config.yaml
arch: "wavenet"
model: "self-supervised audio encoder (BEST-RQ)"
dataset: "acted Russian speech (Dusha)"
train_examples: 26041
n_mels: 80
hop_length: 160
input: "log_mel"
win_length: 400
codebook_size: 1024
mask_prob: 0.05
norm: "batchnorm"
depths: [12]
kernel_size: 3
stem: "single"
widths: [192]
init: "trunc_normal_002"
residual_init: "none"
optimizer: "soap"
beta2: 0.99
lr: 0.002
beta1: 0.95
shampoo_beta: 0.95
eps: 1e-08
precondition_frequency: 32
max_precond_dim: 1024
merge_dims: false
one_sided: false
adamw_lr_other_params: 0.0011
grad_clip: 1.0
steps: 7200
batch_size: 384
epochs: 106.2
lr_schedule: "linear"
final_lr_fraction: 0
warmup_steps: 210
weight_decay: 0.3
adamw_weight_decay_other_params: 0.05
Rows from block 7, named by matrix and row number. Rows with one number belong to one channel. Each number is 128 + 32 x the weight over its row's rms, rounded and kept within 0 to 255. All counts start at 0. Numbers have three digits each. After the name is the row's rms in percent of the matrix's.
# filt: filter width-3 conv, dilation 4 (model.blocks.7.filt.weight, 192x192x3), inputs 144-155, a 3 kernel for each
# gate: gate width-3 conv, dilation 4 (model.blocks.7.gate.weight, 192x192x3), inputs 144-155, a 3 kernel for each
filt.29 099:109099163159102147121093129107080169119096113134137157141136125135147174111148132142140132160162106153080180
gate.29 099:147149164096117126136144165139110088158100108104122110174124089059121134151191144078124082129107090136134084
filt.30 110:153104078119187116157163203117152056112116074166180160115149086135174174151140152178155092150160092154177143
gate.30 100:091156145153137126093152063131088174098177062092172128095129185135146092148107198057150080158103093120163112
filt.31 101:105099155147176131082187139110114158119144126128067097169139088179130129159139190156131140167124100132079103
gate.31 095:106137117119160190130146153134162195107131086144160136152131150109168101197103146165193108159164101148110120
filt.32 099:160159169097150118110097156171165124139142157122084076066176207088100139093154146102114125104106116087098144
gate.32 104:089129058145123102096102124160100113167142110174172098145094163109182089124095115166168085060110153065137115
filt.33 090:105059139137130095171088111056112140101165150130142120161126149086121130191153146113125075114159127120105125
gate.33 099:168101117125097107167142160099129140148129146157088068085131155136159149084114124186146180048091154127167145
filt.34 105:086108068118104093215108159080162084214174129204141140084107154128123086155136105150128100145201117103127105
gate.34 100:140076149140148134139127074092096186128058065179166160092118057153152132123163131101130108160138148106121067
filt.35 105:156087111108087083094122111176088156119145193127095181117172148095148086118125112166130121137074192111107111
gate.35 106:137147130109134126124113114115101119188139102174127118137136199134140104123099121158152114094158063078130067
filt.36 094:106207195154164177127139165134089144126172131056153118111118091165146099096135124156143075122160109134058116
gate.36 100:162096119122150114229096134139127135098138146119129121176111105146144103085110076073161164119150108121134141
filt.37 100:126109172122151133093184089109121121115166155148125072103089076078108087161113121139127140117097175155147128
gate.37 093:154104064096127049181112149141137157119170182146140106164102069151151103142160117115139151150173143136108157
filt.38 099:109153080109078153126112192117112092173171105141145183056138121067135141147145084086120122144111140086119156
gate.38 104:110124160107110087101096129207129147151108130115112149183121045148128154144191155093129185172117072139154099
filt.39 107:179158098112123137126124110148176121116110115171091123104169141084130137137074149156148122069166161139115085
gate.39 103:096134075136183146094153106144197131158126182136173159138149145171137129071069141138119146138128136157125116
filt.40 093:148121174148133166114067097144073115130103128162127044202145090124121140120109087105176106116160160108164126
gate.40 093:112088126152152137132100128162153144121107130125113181113105130132077139127135149134149157153091065142100190
filt.41 110:168147120084156176128147115145165100163137177095065156149144128147129136098116121142194089159140091168059166
gate.41 105:162168060089193112144152103179155136129141123101113100125157135157147164143180118136108121124100090169132087
filt.42 096:101127100125136144174078117207160132136139158112111133126108103103132163082105143158108131125164103120057114
gate.42 099:095146131106175110176109106109160112095137150107149098175103099117150149106156160139101143115173062144122129
filt.43 095:158196126090160130128126119131169173129168152186155156106115128126110111110131197143137128160111176081107139
gate.43 097:144139041152152094134153133126143140125115132131173083190163089174166166164147183143053207027129138132111092
filt.44 101:044159104143137095084173091134109081152108173134133155148137156152171098106144133165110096141162102114155151
gate.44 098:085074146168111105089059134071102121106075108157144207148142074094185111141144114148099118120180120129091123
filt.45 100:135121127127117116143153119109100136159115128119162193196172160118041121101109140151145189120115136122137159
gate.45 094:199140097139124092148143073100092073118129068103119142134088160094117128075112145112130075121146134154149142
filt.46 100:145155164090143161177093160124143105194160165149117135181150131097099125110111147168096094105099130149104112
gate.46 108:127114150134110120112154099129073089134115178183127179072182049095130114107109102083078125105202087131115113
filt.47 104:112131121163109149123127099066136115112160075100150097072166075148116109165141174127162077139170158145157088
gate.47 104:123115121168058125108117126106135092176111084114070177132175139215116171196123095119160058132142023145111099
filt.48 099:114152103156100123144150125145102108097125085071173120106098155119171095111203134112082111148115193085162075
gate.48 096:133129095094092101210066089119128187127111144125111090114085159181123077180144029101124122145130122172112139
filt.49 098:166136133104059077105131096168071091121115123165143080079059128099164138103120181166114068090133082089111184
gate.49 094:119159121110163086102096145129176126153127164120120104052162121170077089078158143130119115098159095159131131
filt.50 101:151132136124082130149114107100053117180126175128152109198148086143195156151145091176127193140145116110083141
gate.50 094:132092144184110141063132120134127150119133162138114148081073123116161172166132093072156137134140122098097177
filt.51 097:149109164113072128166111198149176130188106123175176120169082081140186089081137126087068155020105107075165115
gate.51 099:120087151140110166131142126182168065151148147119153087080146081068144106190087165105166137126135099126089133
filt.52 098:102147109132151155156089143166120127140129195094092067134185099169128156144140125176147112124130140143146127
gate.52 099:107129137117114099113144105087097161121056122116144123069048151124132129087176111147095140215100129133093150
filt.53 102:045110084074155125089157065179147117138117138138126184076140165109065137144148102130171152147149174123079084
gate.53 101:139149157147098170159057155131105136139156099179121141103106096167123179134161178113069131172159129117193102
filt.54 105:127102109098187153197085147166131078093139145189103140112106109128081135142091109078184132118139140128103101
gate.54 108:133101126125101074129151115146053123107139112141120166113114042082126106147127173147091226118131168059148130
filt.55 096:134134204103164101137059117132168086058061134176124151142125119121058156086161085139103128145100146117093138
gate.55 105:137107103133173163161143082159153119146096131171102128070110016139140164094115118069122073170145121165131101
filt.56 104:093169139125108075078094132130110103145132174114169170155137108124101101148187145150129143125125104112117100
gate.56 094:114123135189109156080143062152180160150105136107138165125106161122147138098114151099157114103086138134095164
filt.57 101:117124106133157118134118089145201089133121124114088122181096166111106134091135061125165100117100081172098133
gate.57 103:072114136131150057139072125148110106114103124210156181128096139143095146123136131123127134151111139159102143
filt.58 103:117100112113151127156155141173125070136094101168137149139065114116119079118117169148148102120151100156133038
gate.58 102:126087165118147115108137124120128133143106110131117143166170100103136053136155104137139155124094139118155146
filt.59 098:128163138155153079144136119109134092102086152146113120110068085122121198054151180170155099177070124081160101
gate.59 099:125102129085157130146147065141182159073145106169124195103157128078135138089096132084147152031125183128092103
filt.60 096:213131139158063141082086118158165194140099089133156065117130114130104197176145170141136152116193096117174102
gate.60 102:186131122135097170110122128181129143124112081187167063183094052101151126152124098138101071104137110075176110
filt.61 090:101119157072142180104099085108076088144148123092103127141107124119111140126110114134143141097118108161166108
gate.61 098:079105118124110159070110124161156168085141077155128119044128154215147075128122108117148054129106097177121147
filt.62 109:091126176114157147077134184098196118135050119120130088137092126096207137114144133113082157172114130199152124
gate.62 109:097146126128145091148145080153077075124159196157135092125151170135100159172115124104107156137076102125128082
filt.63 108:110129090159070055133089140096217174146114101159125157165061151124162159164054112118099164137195074154124149
gate.63 094:081157138072096133145103127103198139091108092156128099162222133143092135149120145129084158097139196116135090
filt.64 100:112157100192083135147123186148207111155183142137124161088092134175078117110152149120151084112122093150150129
gate.64 100:138145136133108119183120127158126167100085126165121106099186142142126135199133090170101044085151108117115085
filt.65 097:111121079112079112134132101137119137092144088139133132115098087137168160164088098153137105175119082179111122
gate.65 097:195109150170119153171145086124104162137112113149161135144142064049127138152116200065137129107134122084154165
filt.66 091:131079159152120147129179128126128196119113125116095126152094129160109139025095140069104171230137120131096199
gate.66 104:193096133137118100161073082167141142060132090123102157131121151138163127167100142107167129155132141062063104
filt.67 100:080175105071133155121195111145154149069109118131138112083084193088094160086132121146131117158128088118132143
gate.67 098:088176125143143162134205129083147089105140115102114142096145079117140144200090126105113108160104109111130089
filt.68 108:101119165127173101114124143099147096087083121115221128197143140106137137159116128126098174142101154118161072
gate.68 109:126140123170120143124126140159068137125125180148240104136149088108134105146150120134132193113155168144105112
filt.69 100:134192118145162143067088168131125139153157090102125097161136123130103133169156084115163118144096130178149079
gate.69 103:175074115074096102161169119091141129116156130101152109183184085146102093136110151080152117116173123157111052
filt.70 101:109130077086109122123109146168193089160113124115104140131098148157130109111124107133131105101124099104127056
gate.70 104:137092119098095134112099164141108047111174099096137127074108120124076131133142127132154128075095081133107147
filt.71 100:121167177124144128107134156130150160134180138117090115119140142172144073110124156141118166076119173171072121
gate.71 106:095135152144159091173143149165098154177103131159143129121190100168077081068121095101099164102176124176164112
filt.72 101:115138118050094148134124147178123145150130104142084164177143140090135108175133163120069120106064098161152117
gate.72 099:103138122076134126063130102104168165110176069051160100120180115146109129148174181132110149127095156156103102
filt.73 104:103107190152105122138148097140120124166153109122156138121191068158100132072131138110138130140118191163097123
gate.73 100:149157150100102140139160126081107142110126120083176156139122141115093140153114050110143162103160126115125131
filt.74 098:152125134142147129145112079136157183152094096111121092138087176158085146116176134168120129153046105138136125
gate.74 101:144117128129131072108154118124153149126122197152124144127213076149089108146133143083123167091121160141124162
filt.75 100:169146081142125147120130093119124157133134113135110164191082162119084174141154139086116110139156157113095110
gate.75 103:158118148134143147120130150111136157120079145180131106129133108127140098153115133131147104148172154118093160
filt.76 104:063175181145061065101137120149089148172038123166025104178105102147110144122177071048131163085106183119158125
gate.76 101:136113100110170178186143076084129130091101101055137095069174067110116123107125189134131174137144127129179131
filt.77 106:131124092125094124073123161094126114174104103149145140166138076142085148174139093151091104137163160078131095
gate.77 100:143155157074195167127118056165165130117167127098145166103159105162177094186148158131117135114091169139110127
filt.78 098:125151146155114098131109049133102087139136105106118126136139094146160081104168151084130173163131083186135165
gate.78 099:141132099108155095099090122151088112140147086135071093107095057098101190121126160065156121122131148119144151
filt.79 101:138126102164107193132149141146183097154068150136125150141138149074129117220117126106123147134134202175199143
gate.79 100:083125080128132111085160116119100094067094096203166168166129142237113090077166109075063139114142113121130165
filt.80 098:117119127133098137164135147199056070131152070111119165148158125165039149155118150157149108124109151210149108
gate.80 102:126130153110079125168156107173092095166120139112089110155111130138128146178090116056138111097144100206162073
filt.81 102:179076136165118163086168135117074140123166130124168142129130161091202014176151119122127131091173109110170135
gate.81 092:103142091147123123071140112151160103099161119117134132139148125122164144135122191147108133119130115124101096
filt.82 101:077094068128070099164154140129135164146141122056129113176139143158097153121136134189126087143090172092165117
gate.82 097:186142097145116149165127112168103079120081150168139136116111123125114217079143128162136142062126121134167131
filt.83 099:150063096143064162153129123178113106111166086133153093136111125095168104079116167151084087141107042133039135
gate.83 098:102109060124136100097110112179206077207119141124143132121095127117201119177137062105153129090088075136079154
filt.84 105:162083128128139138170107144137146098164149149133117182168125154082090096157158156084116136143182137133131120
gate.84 103:140103080167109128123140139104174095083102186155163086154155089098088174147117135142112122159179148130129148
filt.85 099:118156094143133086161165167167159132132201123140136114111059144140064095107089141112106135101101117114124091
gate.85 104:123111160069197119129088109103125158118154131126160107100114084205096131119150184107136100170129099111077157
filt.86 098:184143094164128193060203129146191105083098154124137153111102082115131073073162165150127119108157079181138085
gate.86 100:093148151097161089129077149171168163054048197146174124115122158192130182053054124153130110098136108110127111
filt.87 096:116148156131177117085153128129136062152131164165177116114114155205113146125141163142134187068127161148137151
gate.87 102:151159131104175072138124116148133167154098107125130123116147186121121176134177152109146101059156133140110122
filt.88 100:121100095079106120148125163117094074095117104145125140075049148088134114114094132153080075121090112145106121
gate.88 090:104140138124129149139082137166141107039116073113129113078110087114158154121114126138062175092128183123132107
filt.89 105:139118111062196125145111090145099078130121103139110115202059116092148119054139113112136112096135114102168112
gate.89 099:090130085083210154097134123162090148118169121105178085117091138183087103159117101135141095169127103169147156
filt.90 109:113114176086103165112130089162087136171072147177141146115183064130192051145145130126105147119170116113088086
gate.90 110:098064090087113177108147137168170139120113118079121187102123136086165137165145112097145148142159106162055086
filt.91 106:165141125106166098083068129154158127119155103138116126150095083107116070093125140109077113137115131074071120
gate.91 098:115119116114136119144097136097123152130147152147155098151111100152153092124183084198118126082068097122172113
filt.92 099:130110128170132138110086119140104112047083112119113133179201136176115103124109109134125113145132154133104127
gate.92 102:106135144164113091097109092116075120141135112131128118093106117161145185198150148167152083128113091145087139
filt.93 097:104152112128204157144149107122141170147170137080120120130143106131126163092139149185140214163210129149108105
gate.93 104:130163160153084162138125147107136181136108123123142089096100087139083185107099159139117197179090140152149157
filt.94 092:109088124125115123135129152092103104141109093106100112076098082098145105112070126153097090098128170082155072
gate.94 099:125083079076140103180100092147148097066140114130116119143120110130188156107178164110098114134103106144147126
filt.95 102:107157142154198177144114103138069123117125126138133122142139111093154119066149138189161112169188092162118158
gate.95 095:164113111139214158140085145070145158065077166101138103120135113106120142132187158163157161175188131117121079
filt.96 102:135064133145146149159148042116154121156135113092124110139174147088192143156081180135084185118142134163129111
gate.96 102:137134168190125095130113167141133149066130172112158170134085145121117119135180138149131139112073095110148200
filt.97 104:157129094133080117064093128133162172098159093097102137154076098147136195167156148099131151117085092104154107
gate.97 095:047153195132168119142157116121133099126120107104122131138125142155178120152176138098093068164115124115105108
filt.98 094:141155080168107053147181156173166114149092111113137090151082110162070147172144116100089126165110144100081058
gate.98 099:095082143143092136133089116104119179162166110180158116206173121202140085102135155124134112088117147113104128
filt.99 103:145102148132094084080149155187136121094139087112140108139130138159111048098118123089077162214107174101147152
gate.99 091:146080072152134164118153139157163080106101162099070118134147090146081122147103104148166143156153189075042141
filt.100 090:074114116196087150132174140179150137152115136170094100161127156140170165057148063106125159173149077134136107
gate.100 095:065103147191171117133122108139147153071100077155116118123152132164141083120106141180155160130094149123136088
filt.101 094:151082108093129082057118107085101109181128063123163078127147103107117119090141156149129130037170114085157163
gate.101 103:101084127105129132153204087103176107111109135195086164070115098100170149118144122140102094101127120095164112
filt.102 101:152101199165105113100166111115145187157134095108179154123161173136162145142136170120138106133081118179085137
gate.102 111:140101125168146066142150112101148146120176153115170145129223151174149134108120086157120162149089132074104142
filt.103 101:163115098166113072172195132117153110120018127110109130090112064133096047146180079137132176104098143141186086
gate.103 102:142142146151096109070090105183139108104124124137127128078115104163135146121080165100113150180185119161141066
filt.104 102:045165153110173139112152104176114143153141191074132062142117094146123163169145127133103105127127109096125122
gate.104 096:106103086049113190096051119118121176179164163149194123139137142182113159158130118115136106121130124171085093
filt.105 099:090170155164112120080051155151101161140114175120139123168149133108115089156108113137153112110159188111129100
gate.105 091:110098198133163138091160172124116149162107190128177146162106155154139123172098114145147174090115142130114098
filt.106 103:157134116113133151093044116104132112142120118114225125101147177147154102153151126115112150067088099174124112
gate.106 101:163114136154095126162122100173081168129134091175159121173109123113063141119059120148084110168136185092113166
filt.107 096:121152136107130132082126103144112110184151123151176156092095127139117126193160154118145127159154135141180121
gate.107 103:077163134128142119130106137153115151148164173154180093073184131118200169102152110061175067155069152167108052
filt.108 095:123146120073103118109160098168131112140099056160105103161102057116141063088149147047108109170149180138123089
gate.108 097:088130110112154184127101075161093169071120217125141113093094164089158141153152198098150124070109116144136103
filt.109 107:122158156161155155207125110101163107064147092155172113115132192077113119114119180149109172130101093141130138
gate.109 096:105138122130139093153117165154123083087122122095166132071105157154119140113136141077118192130082138133127139
filt.110 098:228120160109152111109197105163103107131119205136108137120080160053132098148191130109110103124102119116120176
gate.110 105:171186120156118182154127123117188107154130090142088107153095110147142134114121143088150104108182096172161094
filt.111 099:125166144090140118187111111169168086135091142088078102159145154133126138136118152176132112184143137142136163
gate.111 100:154137097097084101148129123135075100133131068069091132126167096136140093068091117110182088117107112181142081
filt.112 100:096090106159092131164104127147117175128067104129181177116139172089123150056153154144149102147109077091124133
gate.112 095:071126100129138152112132087091091175162092143101154149112113123165149099113156169087101151084138154097144095
filt.113 095:124105126155157136162139124155139172136142135097137098151094075145096157169109102174167164141161178100112111
gate.113 099:080137139130189180151135140098124142165124124154112130134082084129147143166132146095111142138206183118135122
filt.114 097:232138162073157148136151152164150073103097124120047109140135106104131098184147155148125139110104147131107185
gate.114 102:125095151150150112157112173176161154144132190122124127076082099151130097117122093083143078126081128196145062
filt.115 100:095135165127189154126160094126200123113119074089090153145150077133080096138117127107094114114104096175139168
gate.115 100:212123134112148146134114067114114160113145107209191141141121122142178152090121138084134142096117102104081111
filt.116 097:147122130152134132130127123063073059107135142186163111081148151068146161155132177159131165157128131116145181
gate.116 096:087118069081134153176120051195157099168104093164140165112103132101098143126128170186148163098124139169145090
filt.117 108:135161149090159155118101097209120173156089119088115114100144147146102170094090161078200116079069138133138135
gate.117 095:151113096062131098154152124177161125148182147105154118109147114140110124144136172136132112104124146067116128
filt.118 110:108131170134092167107139081160106116128156089123127067136118094117119131184084151125108139107034115121170148
gate.118 102:114088104137089108157165190160132115096148130128139150101200097141190197112111114124150176094188109174108125
filt.119 101:150149106087103121082130119103165129137118130162099117185125120133186129101156104190184131121157128065111127
gate.119 088:141080080100148145064100125150187151096118121124140179129147183084107124120211107133142086134088111158141120
filt.120 082:143114096097168140169141126147160171146132149106059131056107145171136087125075130132113119125105115116063110
gate.120 085:135114171141173125125102113092135116141184103053146147107155100137133133083097114118145150145111116085114136
filt.121 103:106067129122104112154128111119150120134120110132094106130128073196121096094138094154133121172127127116105132
gate.121 107:132126153116088161123087157160122075129134167111160148088090093123072132091120140116121094149101114137088090
filt.122 099:109139099090128136195052104205100077128103113159130189096133116100119078108123094123157119102130137160065129
gate.122 096:110130113098123113213175110124168150163132125165130075087126120153167116129070104169141119142147184151136140
filt.123 096:129137135081143156145114171133074138126126150096141082156092095092104109083077121108186135195143125122113197
gate.123 097:183087097061180097136118110115112112174139118088137097126116119096133133135102127106140110149071130134165183
filt.124 098:149063132163154137083150111154138153153092129155138085153175044142160145144114089168158148145116099106198102
gate.124 103:132084140156092155146140123130094178160098149179186097101095123145174124166155158105111119171125141113168089
filt.125 100:098143153135094183143169133101074148152133129078112126174097127070124151157127154103145109141122122124173133
gate.125 099:123101132128067144138172132145183135050185128125118136171130103114100099157164140109086180103131110170124146
filt.126 097:147178181132126136082125130132116152096126197082168174122123147086125214074119089127154125169087141124155157
gate.126 099:135154170096127111142125116146126178113094105119165144160137137103177118081142112098138128085103116045120120
filt.127 109:153144077150161141134102140123187096133077134144092142126117132100120123119108163127112118091118092104114076
gate.127 108:121148109078173110079177128102078119162124113098153139097113139184157108123118143147123125172084104139144129
filt.128 097:175111155110121102138140175154078132146166197149120148111123113138059120153090105101125185155116124082105157
gate.128 100:147128121074114146193064110120185176123096122119126127083089120161154143088124141109144137108079130086135123
filt.129 094:151128198130075137159114102119104127139156121091119106127125109188110086160112130134132184142139108128135142
gate.129 101:120062145172147123073129125086167146127120175128125109071187132142059119126163157127129084107102152138134110
filt.130 099:160149100144088082103101156137196219138117164110106055111188092108127135123109146115132186069095160182144182
gate.130 103:112168078150148172129077086107133122113106116133136154103148168151128165125122136084074166148141124115076091
filt.131 097:160104071096086069127164139162081125178169104125095112081138094153123083153184103106085152105131150110103078
gate.131 102:155133134158119081167092137154162175114108145134162172160102141136187131112139158107124156165154138111125137
filt.132 102:172190101095137095107137116083164138127073128110142193116156125138152129096107113153081104096157130096137109
gate.132 104:123116122113173209159112137092168187142118134110145186136134048144149128173157201131057170125126121157062149
filt.133 101:077124203089103128172078088072118091136178171155162125090082150121168102169104092101100097079109137106100115
gate.133 098:124127128087183135180167120087122115095097142148127153179198137133142111145164115104126088154178138119086074
filt.134 108:148104149133124130108109096114125172115127181158136134183143113064092166140129141178112121116144090118157124
gate.134 115:056142139123126173078127145104109145170145134103136102125174137120218143147127094096134148097054133127136176
filt.135 102:101117168140164162100126148127194209150156151102153067154146120087090227131135117145156139180177181119152147
gate.135 100:115097152132115127102181104152129130139115164148079106113133072144128144190148155101082166108154164174107096
filt.136 105:161143097127133194115093137075086110086210110096188177081151151129166154126119138105132129127189157170105117
gate.136 105:103141123151159143082147118140151104107167148187141117151127168174113105101090144117132121230090087206144111
filt.137 099:105135115143117118101091146112140123140126097108174128155095124147159047170127163110126176136130163176123087
gate.137 095:140103111154133074113125154044107093094167124158137134127093106125089154143117068178119084156120140134088114
filt.138 091:122120088122178142157107116080160097150126141089141128148127148113121170162108052093176166172136101133101126
gate.138 105:115110129128130073145078095116190104076144080169134129129103141129106131151131141108117076152118120114172141
filt.139 109:176128132145111164070148200137101145163225154123164109105137080141069126166136116200121128181142101116111146
gate.139 109:117145105101123095131206059124130134098096071114122148194172165109098123116104175161081080157097068148111156
filt.140 102:140132161156130115147156131108125090111173180168148109171055095151158172121138091142157106116182137102150133
gate.140 101:115151152126103128070098162096165160057093122129131169153119135102150105102119169147139131156085125145145075
filt.141 101:138141117115157098161126135114109154125136143156153146090201121114139163084142126122159115151139138201154133
gate.141 103:063147113141126119113147181186110119068138138090160149118109166066124146092118084146085146139153161143099137
filt.142 097:127138153106114094159111141164148164106183145159132140181136159145122111159093094130119149166137155199079120
gate.142 097:120109177126127158107142147123120085091149154116086078145150054150138137072099146130096165165058130097139130
filt.143 100:090104157209133094098128103170125189042110091145135098149098103138153133125085137130069161152136143073162137
gate.143 094:106133103089126200150085179164152193140122149169137111105132153111128085121083107134126067159130093118123107
filt.144 095:060151120112078094083132120156145150149133139107165171110137126109146173152097183131123124100110085129109043
gate.144 094:097099108100178119164103094091145133125137130133170071125141101112133135160120141123106112144135087171152153
filt.145 102:077121114056121135195164102102124142121126150107161181126118113107128098113125155177044212077173111197145094
gate.145 101:169112087180102160180131125088104116147100124063106136090179145152100115120172193154072139151147133073140122
filt.146 092:118165067138135128156145121160140121137117102031175088136181082140108069132147159168113139106133132148133104
gate.146 100:134066107109155128150118129156116159169124134156109158122180112109097071133152077158176091096111128105092113
filt.147 099:135129188133106123113159081170074160107109083128141085154153067152092161148131127077100137093122111170142080
gate.147 095:142104107115063078110119172161171165141125079105158166126130154128091040182142119097146090200100135145100185
filt.148 099:102093126108143121074138117127189154073166150140088134161105175138139112039128146092092071130110137094172056
gate.148 095:122085121138140166088128095077134152097072084165143192137089102137133137121193136111169098155086139119109164
filt.149 094:159085152128149138132057114123182170153110157180101103107103151128149117123143102125149122104152110084110100
gate.149 092:137123101140141169165105125159098125103108156139138103110115085130133128106088134029127129134138138056102115
filt.150 087:061124046142132156134147126117077101082150089094149107149090125070101055134141180195135083135154139123140151
gate.150 092:114106155182157104141128143140135073118141108126123081123104153164159105204137136069107121059100116118136110
filt.151 100:128124146075161147113203157126190113136091110051110097087096106139156077116056190175182153162111121093119091
gate.151 107:125138091192122156129160109142190079132113151119143062121096119144160113173101229151098098155088113122134142
filt.152 102:105082146123076103168039166155155118160183085109078085174145198130154133092147119148190085170174097174082133
gate.152 095:132144118115161070182124161140089155172129101141160126111110155152163140156132153120130079162116180133146059
filt.153 108:094094157142144086087116110161093163114156150161087106122085133182086096090104158107155061101132180140177166
gate.153 102:104133104131192157074172177144148119116117121136148133110173129088127173128117135133129193191129094175180143
filt.154 089:128136147174165148098156162125131059127124139104123093132121143196174124168124168205205121171145120118149117
gate.154 092:154131148125109125104038124169134093169100127154134146163161159114106178111140126105172108131136121171085187
filt.155 101:149092075141134138114076081119101094137143129126142191107134058129193045101157159103138082052148076136138118
gate.155 102:130105127109173167127162125194118135121159085162144100098109167125125148151094076134117143133084147109133138
filt.156 097:150131106123120120157102096167138182117170172121151099106133087161058176137117144127120180126112125092191157
gate.156 100:106121092123117151156101143163115121136112108163143088127165112109156146121163171134100152129137080142123101
filt.157 102:159080133205125131140137113131088109101126065150171209163131098137123074094129097160121188134164087058088079
gate.157 096:135127078133110127122117119119116073121115121132134102132078136098103144061170129117081122114114109106096086
filt.158 098:113146126147113075168162129078126163133170192103152160154166136096141100146119132131129118058182162112191166
gate.158 099:052122119087154092193095139149192156088075096107118117193148127172183062150074101093155088084087119147133047
filt.159 096:154069161163167163113147059097068131074180159087142099127101143144056172104121154098104126127179168136168123
gate.159 101:119129137118099125139148136120166126096112162147113096135132112200141122136105160129124124123121084098142143
filt.160 096:077176112185178103102154116185163132155115153074183088129124067114175153079126108141130107180074164166139099
gate.160 096:179088085167172166142118089141157126116162080175123140158127065112153124125127151088107084193121143128103139
filt.161 095:136131148133128140091136136099161106046129107156132186134089150110117152201158075109096108193163128123118135
gate.161 096:076150117102107120101094113191088087194147135119144142102185113131068111153081130133174125054097088117147082
filt.162 100:148149179123145123086150084043149151127081141115155116127090128104168066133085092197158121195125124194121108
gate.162 098:130134130155168131110078108119144125142170119181136115151115082110084089155123116107159123160073121111137152
filt.163 102:117148105175109117090108139158134155166102207153117101157126132118084097167129108095113109089164142180145105
gate.163 101:159150146137169141101167137156184110102144117180189181137129167088080179131124164107121123151142140132112105
filt.164 102:152108134146163144110113174069140181090149122130095162144086099059149178105109149041121116174185108106141155
gate.164 097:100133143116084135084095080121157168156142077118128098127131107073149129125126143086189111115085118131126138
filt.165 109:168180115117130148103142116127165098112158086114121142213146088162162064146191120165090159098111114103073120
gate.165 111:098117141096182151100109093149145214157176125166117150155128117123114136162070161125105154132120069122136111
filt.166 100:121110153079177185127088111217118144160130194135131119136112142166169129084121102138112165130133099143117119
gate.166 103:107153117103067128158137126113113108114060122111142089116086128094125131193081170121130140132149145115160116
filt.167 094:133174129120176141122091156125071177118161081118080167115113136174131173166107106133155099163084138142138136
gate.167 100:167146120209142149084159045157138119151102105099136153154117107138123097104109096081107109105092133126141069
filt.168 097:122133156099091148126148120119121134156120076085149162139147130138052135095104118117176184106088126160119097
gate.168 108:118103138180093090099138124137093113101117124132130151121120136097127103121139145106102152134124160073140218
filt.169 099:118146146149081115139102122156077146154147088113240110127118111132145128126134099154099085118144171049143100
gate.169 104:118085098128091108149104139133137097149176121098205133112109162158082114095085142123121096165150124132118159
filt.170 096:174128114112179091067103137140111177117133143086146088108170103120145190197130105129128159120123152122134072
gate.170 096:138104098100097170125117139093089177160126121138139133116120121104093186101132109128148150111095105115112114
filt.171 107:056127146097144158067100133093096145154095112095141099096184133066138136116119153072090117088149171160118155
gate.171 100:110131089134111097106133149122187136163129151135147158061189174141147112187190164201089154158150102092174099
filt.172 105:117080132146114154105117096116093132134225137123140100144139178132168152114093191134100095171113123137095144
gate.172 101:114086092157110180116129114097176113098092124147197072125108105158135120125122157096088099135168127135095124
filt.173 096:099150152122109190143118124150132090135158117157168091099117101120110140140134202160098137118090119123084048
gate.173 096:067064140156142156082092163100140176097107102097153131136109185103092090143124155101132100103114089117127112
filt.174 097:068126130127138132076145141113130137224175097135123164121123153126139096165105128116137097167144129105158132
gate.174 093:096174194169157119075147154145098135146119062179152134142109151136102103131086122062171157073126133108138171
filt.175 100:178123178149093196088143045144095083195144155102116086137141159160142166148102149127127099098112132143137053
gate.175 099:172191095169152127099123115160119144180143132176153106136101114115193144159143137125148081071120125124129132
filt.176 096:157137104124152068174109099110140126127083164124188096123113140131149116137087136168129090211133133131116082
gate.176 101:197001049116135131110185140172145090148120029146151139152145118140169104158183137155116099119151014100138101
filt.177 105:137107129177095100147093157140107144128105114126136163097168088105185099109123061168177060176153139111100025
gate.177 103:135063103123139175163121166112116129128099145128115158147126111129167113114127169112154111144098093124091126
filt.178 096:150089099205128120126159107106085132100105089089136095174139057142174169155143178156090152127099165165074090
gate.178 094:144119172092129171166138169150141179110138110120099145120113095124121101150093133129124147101138084084146143
filt.179 107:129126184139149130161092072134138158117117170086092149186114094146108180140126097172143186176170087065129162
gate.179 103:162109113191136096196125190154174143164121152213146110097184076149161096127080179167131163092129140123137123
filt.180 107:113091081125116117113119098120150123101083119121150152114151135186140105078097092080137122107084132080117154
gate.180 105:139058130065127163122123127169108167100100122113071113122199095090172150103164167149117154187118162097091116
filt.181 107:127081148161133097183115081127061106116182112147139119100096134091098131164080181127068141067081163143128075
gate.181 115:138168093111159119140136193079142156110154095081133112155090128123097172164118127096105067110108157095123092